{
  "model": "image diffusion model",
  "dataset": "aerial photos of the United States (SatlasPretrain)",
  "train_examples": 101725,
  "image_size": 48,
  "horizontal_flip": true,
  "conditioning": "none",
  "arch": "unet",
  "objective": "v",
  "cond_dim": 128,
  "norm": "groupnorm",
  "activation": "relu",
  "weight_standardization": true,
  "pixel_unshuffle": 2,
  "widths": [48, 96, 192],
  "blocks_per_level": 2,
  "scale_shift_norm": false,
  "attention": true,
  "upsampling": "pixel_shuffle",
  "init": "torch_default",
  "residual_init": "none",
  "optimizer": "muon",
  "muon_scale": "spectral",
  "lr": 0.038,
  "momentum": 0.95,
  "nesterov": true,
  "orthogonalizer": "newton_schulz_5",
  "adamw_lr_other_params": 0.001,
  "steps": 8700,
  "batch_size": 64,
  "epochs": 5.5,
  "lr_schedule": "cosine",
  "final_lr_fraction": 0,
  "warmup_steps": 260,
  "weight_decay": 0.01,
  "adamw_weight_decay_other_params": 0.01
}
Rows from block 2 of a small image diffusion model, named by matrix and row number. Rows with one number belong to one channel. Each number is 128 + 32 x the weight over its row's rms, rounded and kept within 0 to 255. All counts start at 0.
After each channel's rows are labels from the 100 images, of 14976 (inputs lightly noised), where the channel reaches its highest value: "responds to" is what is common among them. Only what is clearly more common there than usual is listed. The data: aerial photos of the United States (SatlasPretrain). In brackets: how many of the 100.
# convs0: first 3x3 conv (model.enc.1.0.convs.0.weight, 96x96x3x3, standardized in use, each kernel summed), inputs 0-95
# convs1: second 3x3 conv (model.enc.1.0.convs.1.weight, 96x96x3x3, standardized in use, transposed, each kernel summed), outputs 0-95

convs0.49 [108 158 134 114 142 155 215 111  43 110 171 118 128 130  94 165 153 110  94 156 140 143  67 103 153  89 130 118 121 102 122 130 132 103 159 103 131 152  69  98 197 131 114 176 118 156 155 164 139 136 148 148 113 133 102 106 113  92 169 127 141  88 148  88  40 118 124 114 131 121 107 110 104 108  95 164  96 136 150 125 140 120 201 182 111 170 104 190 100 129 175 122 130 163  61 166]
convs1.49 [112 156 146 143 150 145 144 203  99 112 167 149 131 136 166 157 134  32 147 150 122 101 148 144  81  97 146 133 155 133 153 126 122 122 161  87 171 191 126 172 171 122 150  74 138 178  61 104 102 169 139 146 114 150 149 153 112 171 130 177 162  73 131 100 173 118 133 100 180 128 145 196 143 158 100 130 114 145 148 147 108 183 108 165 145 162 149  82 139 172 131 119 144  63 163 133]
responds to: crop field (26)

convs0.91 [ 50  79 183 126 105 109 144 133 113 139 113 123 119 198 127 165 123 141  85 164 146 138 121 180 170  90  94 155 128 118 110  81 143 168 125 139 126 129 151  97 138 116 167 135 110 144  60 153 120 177  58  80 116 109 178 147 138  84 113 113 134 148 118 167 154 149 107  46  99 133  97 156 148 176  86 169  39 128 137 115 138 148 112 172 131 117 120 172 113 189 127 125 148 157 109 108]
convs1.91 [110 157  94 140 136 149 115 137 167 146 114  87 136 105 111 119 128 111 179 116 152 109 111 194  92 142  61 163  92 156 127  77 151 134 155  99 158  53 142  92 175 141  62 198 145 139 136 113 255 102 116  99 130 118 141 112 107 157  99 113 136 105 163 144 117  65  94 150 130 143 118 140 131 158 141 110  87 154 107 140 134 116 130 134 151 196 133  67 128 121 147 104 152 167 114 118]
responds to: crop field (27)

convs0.57 [173 140 160 116 119 126 174  81  88 100 111 122 125 131  50 155 141 161  84 149 152 125  72 176 114 198 167  93 114 112  94 100  96 114 126 165  75 129 105 131 228 134 113 149 140 161 170 118 103 141 175 180 137 127 138  98 117 110 177 124 133 140 163 134 126  87 117 198  86 112 136 103  96  52 109 187 126 133 166 132  96 120 136 138 127 109  81 120 142 146 147  98 112 136  83 153]
convs1.57 [ 99 107 129 146 113 142 115 129 129 134 184 108  96 123 140 146 101  76 148 148  87 158 129  81 138 104  97 126 154 135 115  93 143  86  96  81 110  77 140  83 119 125  58 127  79 252  89 163  82  98 107 151 167 167 138 146 128  95 110 120 192 150 119 141 150 149 127  64 144 147 140 146 134 174  75 105 129 138 140 133 100 127 110 136 132 201 120  83 166 136 149 128 110  96 171  71]
responds to: building (71)

convs0.87 [ 98 169 145 125  78 144  97 131 168 104 137 155 129  99 111 121 130 153 146 162 120 143  85 150 158 109  28 186 138 152 165 102 145 132 119  97 139 164 139  63 109  91 142 102 123 135  82 156 142 128 171  95  65 139 161 145 149  96 109  60 127 104 156 184  84 143 110  91 179 134 126 135 143 164 118 171  54 148 146 101 145 171 189 107 141 133 142 174 145 137  82 132 141 124 103  64]
convs1.87 [120 103 110 141 138 148 157 131 149 195 114 157 139 126 158 130  54 154 146 193 135 148 148 147 104 137  88 118 117 137 116 103 162 170  98  48 177 181 122 135 159 119  78 178  94 156 134 119 158 110 101 126 123 130 165 150 153 112  50 130 113  89 185 158 208 130  94  93 199 151 141 139 137 146 104  98  69 129 136 147 161 146 142 132 125 161 150  56 151 119  75 124 145 127 125 104]
responds to: crop field (31)

convs0.85 [142  97 103 115  76 134 112 197 124 136 174  43 124  73  98 116  81  63  95 149 123 128 135 106 160 155  73 149 142 132 141  90 162 178 145 146 103 140  87  97  83  97 161 142 141  57  75 129 153 133 170 132 112 134 206 146 178 103 147 186 121 196  99 139 115 161 112  77  87 143 158 102 137 156 126 126 126  97 126 132 157 131 135 144 105 149 124 150 169 120 170 140 128  89 151 144]
convs1.85 [100 126 120 140 112 146 105 116  85 110 165  42 132 120 176 139 103 130  58  66 132  97 123 132  69 140 159 141  98 180 176 140 102 147 123 106 168 117 153 100 160 155 165  84 158 110 197  83 131 103 121 196  99 128  92 112 117 165 156 119 129 107 166 108  88 184  99 135 137 108 122 133 132  99 147 133 141 172 101 144 137 111 173 129 175 101 131 131 102  82  98 136 131 181  34 119]
responds to: crop field (36)

convs0.75 [102  55 135 129 174 151  50 108 141 167 131 142 138 132 162 116 117 116 138  79 127 124 127 143 135 118 102 129 109 178 135 166 122 132 123 114 129 136 119 145 145 203  85 104 149 141 118 100 114 142  68  96 154 153 107 133 113 117  74 166  75 186 134 105 162 105  39 129 131 160  36 153 147 173  70 156 121 167  89 166 140 157  87 126 127 171 167  89 160 157 103 125 143 159 144 135]
convs1.75 [116  67 127 148 121 139 135 105 157 108  30 119 177 134 131 111  84 103 187  83 161 149 118 134 143 124 137  42 153  90 142 151 103 137  84 111  29  76  89 115 111 158 158 111 115 151 204 117 148 111  76 151 144 127 112 128 142 187 126 149  78 111 113 142 163 181 146 122 121 147 155 112 138 115 142 114 137  82 109 139  87 145 137  78 107 123 119  91  70 120 100 123 150 108 146 106]
responds to: building (72)

convs0.90 [ 90 101 170 142  84 153 104  39 147 103 114 119 135 163 112 157 131 129 110 138  65 191 157 134 128 124  82 178 135 130 117  80 127 136 161  95 120 131  97 121 145 145 117 106  62 192 113 158 160 192  83 107 134 137 100 188 141 134  80 135 111 133 175 143 144 146  70  90 104 159 117 173 144 107 133 139  46 172 154 156 166 135 145 128  77 153 169 122 115 159 163 131 138 106  92 102]
convs1.90 [122 131 168 142 109 152 149 108 127 195 122 126 152 148 137 132  96 114 149 175 183 156  94 182 130 148 187  88 131 159 152  78 143 114  85 123  86  42  99 163 150 155 121 136 180 107 118 126 161  97 102 162 102 114 151 103  76 159 143  34 121  99 164 155 172  88 111 124  76 120 136  98 140 187 133 130 120 208 134 144 121 106 149 127 126 165 170 154 167 170 113 152 111 140 150 145]
responds to: crop field (46)

convs0.92 [108 115 148 137 103 163 125 134 176 105 161  96 133  97  78 115  99 117 119 105  88 136 110  92 172 172 131 180 153 155 132 122 141 175 197 138 160 126  84  72  51 122 118 111 125 136  49 129 151 180 128 117  98 139  77 190 127 135 109 124 164 146 145 131 131 139 110  59 109 111 166 143 144 201  99 183 115 158 102 137 178 125 170 137 127 144 134  92 141 146 107 127 123  79 122  48]
convs1.92 [112 232 150 158 146 146 135  85 124 157 128  87 155 152 105  70 124 115 152 131 123 108 114  81 136 120 116 110 159 145 133 127 128 131 155 111  53 112 122 151 119 156 202 126  57 124 115 128 166  15 130 121  71 142 122 152 124 108 124  59 128 180 147  69 112  83  87 119 109 152 113 111 151 101 139 103 102  71 118 151 116 143 102  84 125  65 138 137 114 103 147 125 122 136 114 154]
responds to: crop field (25)

convs0.55 [ 70  99  92 144 128 177 116 140 163 140 154 139 161 113 153 117 105 102 152 176 190 161 136 143 109  56  94 111 153  92 120 121 126 166 142 106 143 129 146  85 152 165 153 132  70 149  68 153 143 152 124 162  85 140 100 156 151 151 124 130  99  90 172  93 149 166 128  41 123 121  77 130 134 116 167  94  80 148 113 170 135 107 187  76  82 160 191 131 147 111 131 123 149  88 148  69]
convs1.55 [ 78 121 160 104 100 120 137 145 147 149  94 163 145 104  40 155 116  96  82  83 120 143 107 124 188 117 150 144 105  99 109 108 105 153 172 140  70 106  59  88 190 134 168 146  96 108 119  69  74 160 141 150 128 108 118 136 117 100 151 114 180 136 159  86  92 107 136 127 142 113 155 125 113 138 127 163 109 161 131 121 123 139 158 187 207 116 167 150 162  80  92 102 104 200  96 133]
responds to: crop field (30)

convs0.86 [116  96 134 150 111 153 110  88 179 128 177  92 123 101 106 148 133  99 115 129 117 105 115  91 113 129  84 141 119 127 129 130 162 137 148  98 148 170  98  94  87 123 147 112 102 113  80 172 188 190 122 166 146 134  99 161 160 113  71 133 162 158 173 115 152 148 117  62 119  87 174 159 102 141 144 215  63 150 112 138 161 169 153 157  77 112 117 162  91 151 142 163 133  70 151  49]
convs1.86 [114 130 149 147 134 137 123 157 101 152 103  71 133 150 132 130  52 122 177 171 116  63 141 169 131 138  98 112 132 100 136 137  85 111  97 120 148  74 100 153 116  92  89  83  49 171 169 113 171 166 115 106 137 124 105 120 187  63 117 141  85 148 107  42 139 133  64 138 108 149 118 173 144 138 125  98 120  81 130 147 138 197 144 110 134 140  99  95 105  79 114 127 142 131  82 174]
responds to: crop field (38)

convs0.93 [146 146 122 131 127 144  81  94 163  89 164 138 133 131 164 138 179 123 148 201 134 138 145  64  99 125  86 109 107 166 110 108 110 151 188  41 125 150 133  54 136 127 109  88 126 137 122 154 138 170 165 118  98 115  44 153 102 118 115  81 127 147 198 118  88 117  95  46 150 123 150 166 141 161 121 175 116 137 121 131 114 158 103  83  93 135 162 137 164 170 128 160 101 119 169 129]
convs1.93 [170 142 144 123 139 141 191 137 137 141 153 135 101 132 176 130 127 134 110 152 153 196 173 227 131 182 137 144 115 105 102 135 149  49 162 155 230 137 128 152 104  70 125 123 161 170 106 131 121 124  97 100 147 134 184 167 135 101 136 139 124 158 124 106 141 124 121 141 179 120 105 147 134 116  85 131 130  73  91 143 169  90 117 130 138  87 122 162  93 150 106 176 190 135 109 184]
responds to: crop field (34)

convs0.43 [115  63 137 135 101 154 132 147 136 102 147 133 141 133 170 150 163  79 111 174 193 145 170 158 152  78 186 130 137 133 138  70 129 145  44 150 120 101 143  72 126 157 104 122 101 123  98 159  97 107 156 137 125 160 101 172 114 101 125 112 108 106 147 164 133 111  84  18 134 121 101 129  95 133 139 122 108 143 144 168 105 147 139  74 104 120 113 159 149 232 168 172 110 127 121 122]
convs1.43 [151 110 150 142 113 160 160 142 170 137 186 161 178 124  45 118 139 144 121 127 167  70 116 180 145 133 151 122  98 168 180 114 163 170  95 115 167 118 115 106 183  86  71 185 156 122 149 100  84 102 109 105 125 137 124 174 167  88 132  43 131 117 159 174 123 151 153 112 128 123 145 101 137 217 100 135 138 117 156 152 144 123 110 131 110 141 146 105 179  85 105 129 140 143  58 127]
responds to: crop field (34)

convs0.88 [ 73 125  92 146 176 151 164 140 131 126 147 128 153 133 163 102  74  93 164 153 123 143 153 104  85  66 115 128 148 137 146 126 145 172 200 126 142 141 134  97 107 149 138 143 110 126  64 140 171 224  66  86  98 152 139 146 134  97  99 189 176 105 106  91 142 160 121  90 145 155  42 154 154 142 133 112  57 133  54 150 157 139 135 107 114 138 102 131 119 124 106 136 142 108 160 112]
convs1.88 [128  99 119 118 105 127 122 121  89 107 124 113 121  68  51 122 143 131  67 150 149 127  98 113 136  63  43 137  91 148 134  90 136 140  93 105 125  77  79  98 106  88  86 111  95 131 152 110 134 104 122  91 122  79 143 144 103 113 141  47 153 145 189 162  83 120 136  64  76  90 171  60  98 146  84 144 136 147 137 121 116 122 128 147 123 118 132 108 149 140  92 103 116 135  63  75]
responds to: crop field (42)

convs0.60 [106 102 157 127 127 139 191 123  89  92 107 167 122 118 108 117 145 129 108 142 206 160 106 162  73 100 149 113 113 143 111 114 120 174 157  66  98 125 109 121 217 118 148 159  96 199 129  87 147 120 101 141 140 128 139 150 151 110 147 107 143  98 162 101 112 113  90  92 102 101  94 154 106 123 110 130 111 170  73 141 107 148 231 176 104 113 140 107 154 204 161 119 118 105  71 109]
convs1.60 [ 82 146 145 115 153 134 153 130 124 116 179 167 113 130 137 178 159  25 155 118  98 162 114 169 111 144 159 105 131 107 126  75 103 132 175 134 118 114 153 168 151 190 171 171 128 147  98  88 108  78 174 132  69 122 144 161 141 168 158 150 190 124 113  87  69  87  83 116 119  94 136 149 118  89 118 133 121 101  79 132  61 154 154 155 168 145 162 143 128 176 143 104 105 133 177 137]
responds to: crop field (27)

convs0.84 [ 74  91 146 146 178 144 153 134 149 119 153 159 149 121 186  88 119  73 189 132 120 142 141 104  78  99 130 106 165 134 130 132 134 152 189 124 153 183  95  86 114 181 160 134 119 111 118 139 159 169  83 120  90 159  84 159 145  98  91 114 166  65 144  56 141 148 136  89 169 124  93 150 163 141 124  59  97 131  59 161 160 158 144 125  86 129 106 143 115 104 130 131 139  59 162 127]
convs1.84 [163  80 161 113  91 131  76 103  86 119 147 149 104  70  60 119 136 125  60 151 130 110 125 111 133 121  64 162  89  87  88  52 146 112  82 120 132  85 127 113  76 131  79  95 108 109 121 111 137  92 139 103 124 117 104  98 126  91 122 132 165 134 205 176 110 102 162  48 110 106 179 142 117 124  41 140 126 145  90 123 124 101 140 127 118  86 119 140 139 136  99 130 153 141  97  97]
responds to: crop field (40); river (26)

convs0.27 [164  59 130 129 128 125 177 161 153 147  84 109 131 156 117 114 193 195 112 104 138 157 134 134 177 135 141 146 125 138 103 148 110  99  63  99 174 100 116 117 131 141 162  83 122 147 119 148 111  87 126 126 116  90 151 166  77 153 133  69 109 147 121 203  79 135 170 173 125  78 220 159 111 110 109  92 137  76 113 113 108 125 130 168  85 130 146 105 126 136 199 138  86  85 134 141]
convs1.27 [130 149 137 137 136 139 149 183 143 101 105 117 175 131  90 121  96 143 151 184 120 136 156  88 149 140  91  79 124  86 160 155 155  96 152  88  89 139 160 123  99 255 137 188 159  90 145 145  78  85  99 145 123 154  77 104 113 133 116 131 118 151 135 140 153 194 115 120 108 145 133 107 138 141 103 129 117  83 144 135 207 137 148 120 154 146 137 110  73  63  86 146 160  95 147 145]
responds to: building (75)