Rows from block 9 of a small image diffusion model, named by matrix and row number. Rows with one number belong to one channel. Each number is 128 + 24 x the weight over its row's rms, rounded and kept within 0 to 255. All counts start at 0. Numbers have three digits each.
Before each channel's rows are labels from the 100 images, of 14976 (inputs lightly noised), where the channel reaches its highest value: "patch colour" is the nearest of a few named colours to the mean colour under the peak. Only what is clearly more common there than usual is listed. The data: aerial photos of the United States (SatlasPretrain). In brackets: how many of the 100.
# convs0: first 3x3 conv (model.decb.0.1.convs.0.weight, 96x96x3x3, standardized in use, each kernel summed), inputs 0-95
# convs1: second 3x3 conv (model.decb.0.1.convs.1.weight, 96x96x3x3, standardized in use, transposed, each kernel summed), outputs 0-95

patch colour: pink (62)
convs0.79:120121147135115161157117055146129101072118113110102135130122144117128125110155144098171115119137183120158089146095127124113100163062106111116122179139132157120122115138162132164106110161168128121136135135141116100137131098130152152098162151154116128125134142138084128158163101122120111120
convs1.79:125124156150133129145155175131142134102117133126133084100131129141144134082133117142143116113150206111156072160129135132117148160113118115091128183114109114113106158147196153140130144142117141087130144120114084121128152149153077133164112153162130137104151156132134111137167122139146113137

patch colour: pink (46)
convs0.90:148131144139111119171127090109082106140117173138149120138134107113111123117131119102137121146159102130058126139154141145109117112130092164122118126087104112140084135130120123157098182157148166126126177179139092172150109120120188120128076124150121108134144129120121105127112139130140153108
convs1.90:118128131176165139147153143147199146134136109154149137151134159161155143174152140151132146168124149140177153163138115147123177153127122146121148149129131157136160164133151158147148125161143123129135156141155174166139152149146145151136155145160139140114142169131143123135149117159178147153

patch colour: brown (62)
convs0.67:121143149148133166167137151153148130154101102094111097098147181117127103131139131122133158101084097131137160172122106140104136093088147095107101096179142080134157132130148101153154151120087119138147118111137094135142105103121138078162122126128103117116155165126115158141144142164127104118
convs1.67:141141106155121147131153111139098159098125134143079134149102140141141113153094156140071121125117110123160126124137152146130125133142140159118136146130111159162090155108129122152155148158128128135203108160159168168144132102130141129148105153103136135186149145174118117198131127136112130105

patch colour: pink (44)
convs0.15:084116130072141112147157184150124131144076083131106158173126136149111077130142149148123146138114106162060112157118133140131101131098126161173128112130156101124162145122124114113149167131127118129167114125173092125123122149099117120120126140121134129119131107135175088131145109110137104130
convs1.15:179140146142119120128158149128150154128137122145178158131134125138151132134158120127144160160092076158155132138121093139154141103144199161119132149151151123106121120149155119190183142123135148162140091136166118106107115166141147131123136157163117151147131094150106114147112149158133119158

patch colour: pink (32)
convs0.54:118126117098149156093107163142130137182111108111128157163111128129104110126123137137122137154167139114182138125088126079102142134203142176143147098104122120111121142142138117129170127137143116118154118098113135125095115138112168152127103145136095161075116118107154121125153081090101128120
convs1.54:092160110123138154118103133137113138136100134096126147133087108118118136102150137067184198109106141112133102116145125131082142112119138151112137106087107092148107126098137110119096127120121144104106175135137102128130127102136115119114139135124148085125142169082140183106125101097103167130

patch colour: pink (50)
convs0.51:148134099137073046124126183116099129142125141109126092107136137095141129143137113107135154132093115149105196130133142138149142159177185143136154157135141134135125133119092147156071118133128132130124137148121139123115106110104164120094114154122133117145111118157141141089076130117126129126
convs1.51:074100079112162103110077168124093123144126099129129110181170137151135117142135123146115192113098139123158168149142127112142128132170148127147166078123114124140128102145143087128125172136150092134133144160140152113129126151111113132120140142108127111130119146097190145127097116128116143118

patch colour: pink (37)
convs0.84:157108137148106130165138112121089119149109156073158121164115129115099105096133136129131120157125133159116090170141123124087095145141124165089137134113087122146098142126122081153129172151147173134135148158170082127145135099119140112149094151123154153123149122133080092136130110143093102137
convs1.84:114117142149130143117134155124170155148153131168109143105114157147137137092137118155145124154141164154158119121118122176140143133136133186145176127134159123146107161158175166166157154158144171157143162171147156134119146153160159146152112149158118124107128139177124131123169146156135133131

patch colour: pink (29)
convs0.75:106142140169128112116120051096132083114149114149120117083133094137153125139153111102150112174111130143101137159156139173141135146140106169101096145143129170142105104169101106126113142145125149131102089090149141124125101099102138147173149176166094126110123135120132150136142127121116137116
convs1.75:146133162120143155128154140130097166141115123110095069183164119158142124128097118144171090113159191111166128121118154115119129139157142126108138118111113135127138154135200144151119100121102103101097116137089092127117142109131132112143130094133128113086128124093121095135170107120116142155

patch colour: brown (66)
convs0.81:119127117068138110132133126118130079127131135140136133152139133140132115102152129102187162123139174123097111143155116139127135145133113158101139140102115142134114111090110138082125104192141152127104173104110180156090176093145107127154136091142130095112143093152138102096122163147127131105
convs1.81:102183110144146201130106102130176083143128196144125126113132174153109142128101132115124133122150110119106086141122100128140093155166193119171119124130128097127131127116108132140133127132111153126138145182180111120133159158126134154115143144162130138124125140116130097126105128112128154115

patch colour: black (66)
convs0.5:162125123093102139100118187146153121149144093135120100136127119117109160134124123161155135134135094139128161085143149115118138164198117149150139133127131123143147115131107111147131081136095114146140158103093134057122081139118145103086128125095128122135111139113198159108124135130129105121
convs1.5:092089104111096080112084149114090106138124124127078105076131136069118101143116129126091139092090115125119119116112127082125108105106112109118147086132132126137118107105117096118124128089118081122103134126126126134111105146089118113118104123123120116097117116093126083071077130121120120139

patch colour: black (85)
convs0.94:110131144147126114170166089124123146160138150078137134116128131120134097107120146039142145123144112085140092137124139104100149153085141111121114099149111126123140100113145111131111165145136161130124121129197125152152097085117154124131111144150122113140175137167079140137128148148130117108
convs1.94:151136155167110162133156141133147102126134180139168142105113132143133165134133132124112153160119160141151119172133128170116126139105143177125140180130135106109081137128151154155133080159133149131158159165108147160116162146155108139165123141158114130145122148172178155153165144137142123131

patch colour: brown (61)
convs0.34:191127122094135134094122162127110106125118133116111106047132113137127117135164138163134147151164091096147152128117155116126155073127095144127102130173145119180116137165107130087152144151088107106149120135093111089117101146140134165117120134145138125137127104141125156137103139126144118166
convs1.34:097081135123113110142130141125122135156135118114111149103100102083095119150108127125129100106097120115119120095120183133120103132060091119120124088144138130119104114123105136077066104134112122129116095136113164131126114104109150106096111098109119123123118108109123125100152106116100049101

patch colour: pink (62)
convs0.57:108105113113155162102103128131107134128109154128120129144122128148122137136108122139077149169124140154211140103099128110078112153144154122161153123112116120124167130138126104139169110109105114123155119100124137102106121152100172183141119170148102158108099112113185128112117106081128126116
convs1.57:131150104074098116068102114108129144123155109135157132125129119120097110064142104123136136120141100131129114123103114113146136148168136115102103111133136130143128055143100094139130137089143117155145163081117096087123135122119088144168118115092095124107107131133103149114076146104110147116

patch colour: pink (64)
convs0.72:143131153128128119126116081108114115145110120121156135164105100118094122094137128155207113130167144132125140158119109105121115184125133184101132148090110148136102132142158143099110084174138124123086133092119169145103115116109165117102133194146134113131122139100102123154141116116124120119
convs1.72:110135108131160155118156166113092143095128131132130091125112087170129166117119111134138155151110177128184135161111108151117116158101099157094118129125114102146143123114152124194143092124102126122123131109161077114098152137149082142125132106166117098120117158085129110112165126137123125154

patch colour: black (45)
convs0.10:114107123116101100100089138111099125137098070113121173132149111129106138130121157142161102112177106113191159117107151121125135146133172200111159124135133130137103125126106079115155121123168134143131131133140138119122096154097161142085129126129155103123128137122140178095134111134156099115
convs1.10:123089090153110132126132120118143082089109112106116129119120121116109133114125132109123169054111093107143147142139120124109084120109136137104139112120102121120121075081061132112121123115098061122129116133118138167136115138083078158119105140119124100131127108109172108118110106109115105130

patch colour: pink (48)
convs0.7:154112132084129133165109103152122133174146139127140126086136106135101116113170152147118151153110152141140083075123161129090102112143075104120140110145113113152136097154113117149121102136116139159152124121087133096126145180138130185135197119124157107114129143103148114119095145113136112128
convs1.7:101096130113129139126086135141139176110120122120101087153108129073119106131075133145148089085136149128105126120131097105109085160133118116131148117116116144130113162115135080121109177163137084121124131109147088130139113136136122111138111131067143135090151094099139089074103131128134109115

patch colour: pink (27)
convs0.32:176112127096096096105135134121102121137143160156130084112111137116123143117193130149130142142061145148095109109147169155121152115166077129138128123146149118136074108100135140125140103182141135160158129115098122120159089165141117106154119144132117114147146087092129131128111137136112156129
convs1.32:125093158109137112119116144148118164143117098141121136111103138144102147154098130151094132115137125118148176143125115142131137116073101141160149096120136151163131128203098121087111132113188101129144158118172105150129146083093109094115154133077133105148130108140130093119151118118158122107

patch colour: pink (59); white (34)
convs0.43:173124157123139110142120077135141151072131121126126142205102114108115139131129122153119118120177172149137126055116140139134117140110119119097144132121113158151164138161126125094103077115139143109118151106082113139095146139136161120103135153110103113139137174132130144111153146140099101119
convs1.43:126136110113083095107114144125060116119116153135113094062108087141125110137073129120117119154153142113137093095129096166120123114157095090100058154109125130101129159101128120121140117157149136130107094069111151125114117124141124120100119116118132129136131142091118123124104133143120087119

patch colour: pink (51); white (34)
convs0.35:182118121116098110111137175106112174128139130154164100099117109134120184154156138091108129131151142134079105086129106112122135127160054123103098106139117108123081104144146143153136095132154160147139111142142123157162159135128127115139091143120149173119134132111110122107112133128119173133
convs1.35:151092123118131121137090130121129092170127135131153126132131143103154127149158124138118119110117150122144154145120190133117092102098084142149123094128133159135163146103116185119148122137140117121143118146120160131130113159123140057168158092067128146105128118135094192136159131161128140137

patch colour: brown (72)
convs0.60:135126110135114099115150103120113127071082105124112117113160170145121135160155153138143166141142158125166140137133161126125089134099129095152110142155133135144153105091101099108133138116107131099137076120135133085116110130092145190168148102116146165179127130140120129142125135069120128150
convs1.60:142077134145079136125156093130104099130129172122053152097153113131107107105114127112072122071118081137119115110130130130130120110186134121124163103118102131106115107093141165130144125111097174121134137131143154125143117130146129129156088113076125150134135139172126140128105132126106127110

patch colour: pink (42); white (32)
convs0.80:152132157157111107144111111109135107111102123134159177110117106149128116149127161136122085155172132108148123142106136112140085138217090182107151138097102161123122143138135145105108123121130117128123129139115124129100102156129127171097112135131079143143108102135122129091175109133083161130
convs1.80:138133104128136151127131156133201085115128101094126089134122145150150145129103128116171125112149170113134097158143091121110111138124096138097147134107106124109168114121166178145129149125131122100116093134135092106138158148160153135152191101158144097097148123109130095125165097131118136160

patch colour: pink (36)
convs0.85:080114134127068097148172135073107100124135153121176127156182126147140116125139128099130160141151144127116141147162132189137139144110178124125160140106126111116155138111135134097143100124093149078138133106112105120105139115164148141136113131143133115108093077133086121133135113167132117135
convs1.85:147124134131147068124129088125136144142130084125119135173139116121102074118135130125163153144115106129073094106128123132126140108103118128148092158128129144125139080131121084144100107135182095131130147130107100121119094108089066052137126131121121106147121147115132160131145131095122146110

patch colour: pink (29)
convs0.6:153125152131126105122096145117121117109138095147132146169122071124108118098153109129114145165181136139119142070112101149114123104153152154101137141124161123119097130124136130161117073141130087137141084116113102109090115181132168161140142143151113166139122167122164120101093142116160130118
convs1.6:087116143107116105121113126140122113142122076104114104122160124141103123078126108115117084139150087129117144094109113081135164163106115076153170112121131115138139120128125118136121129092138065115108134113124100149121092137107070068086136109112129133103118114095168128116125122086125133129

patch colour: black (85)
convs0.33:174145133158125102110162081146092112102117119115150117084137124127116141138165140125173128091134128140123085152139165120133107152091081128114123142111117148143135170145142135120092109137131145121152140082109101115133102147147046126121107164108142146145153161142146125152116127179136101119
convs1.33:111126171098102124140089138136148128151124105136138113135139172102108157084104123134111122117137082121108109125131109163107091128068146178154085124112127113125109111118141118115157110160100110139164079144159172160118187099151136152136148126117118111124136100109079113114155131134141100137

patch colour: pink (68); white (26)
convs0.86:122126127152107084165146129065115104061099144117163125144121132135124135147140137086181129138165107166108178140118112179139170151105187104097159120113117122133130147113141141124129135118094121101106131116116113139092143144151139110161111157118128106140118121152095145120158109133128112096
convs1.86:094138156165166092126136125123110184140130124124163122105109116117127137131132130125155193076134150128149170134126140146130109142125111183128112128133134155160127102140137088151067133134118138125127160110110118117123111088120190097129157172164125105139117158124111081113141137102141128152

patch colour: brown (73)
convs0.36:079122138121132117138131122121128119110142103143133100134132118137126181089139107177158116076136148129198148122129171115153160150179161101127179077129091147118152132117106118097117107100141136113130111120115130129134143147100057113123123145129119163104124138144159125148138149110090118122
convs1.36:191083102164097116121103093121083130122124124126118084125118133104097132136063134139105182169132089131076113125133120094127111091158098145109134093127119123125118101117132087140086092108102122125134100104116102100100122125131119156128102131091113116156113109121130129128113133102117099106

patch colour: pink (35)
convs0.78:120148124169114107153121118111138108140088163138157156139104090163142134121091126153151087153150155105100093145095104139117099126169114192141148148107098156116143156117110115126125131130176094121127142129121123119121126160113099160113101120158084166132114111137118130120191082134096136131
convs1.78:127138139110148142125135136148167130119120083109188097142123158148162139145124130126194114122172167128162127113133099148119145134180144132114123154108117146095166144123177176177120125148133113118123117163101126141147140140172141121136189098165142145129148120146136113120134124123121169155

patch colour: pink (52)
convs0.83:186136146130120162119105077134143099121126136114123088119110103144138097118133153158153107171166166107167124081124103115104137168123099164116133158118108130119133116151136163173128107139151121113112145141074117081108131122100169117084147150127137158130130123171135095142142127120099124102
convs1.83:090091150138143118127123153109139143077128133131117100067123105151137103111122109117086110169144180116119085152116070132121106119097127145082120134121136116116119078121181141178146135154114116118103125158118091120116158145164071127126146122138127113127127144120117094130162129119154125139

patch colour: pink (58); white (33)
convs0.38:112168148091121125150125099134096128150107122139158145138162122120107189115143133156064124137144126132132125073130112105108099125071107115123107153119131118126156150121129120099142118111150099149140106140104106162104157124146164164132143095141139082130150168108139134124127194161140087122
convs1.38:114160117135153134125097080119128113114134154155163112143099112108158146117063120114127138119144103126093134126135147140134116144149096089113065113138138133083138138101120122119048119173128138134080075117116108105116105140164096132129130169125127119089126128122126118128131151155148085117

patch colour: black (53)
convs0.0:146125104123153079105076157117124155128110114112166119136133136102095149115150157142146114151163127165170100089132125088135159146123142088088123098123141091125143128124109119107151108136134125117152155111118180117142074176131142139104130136107165179151152122136118151136084140101126145101
convs1.0:102111126148142152129097149130151146097114116124139078099170144087102132091111128095120115069135127141099123119119084114131138140111164149155157106115118124113138069121118129130195110104096102130131121106141078180116181147123101126109102118156129148122123112134161130099095121114117142122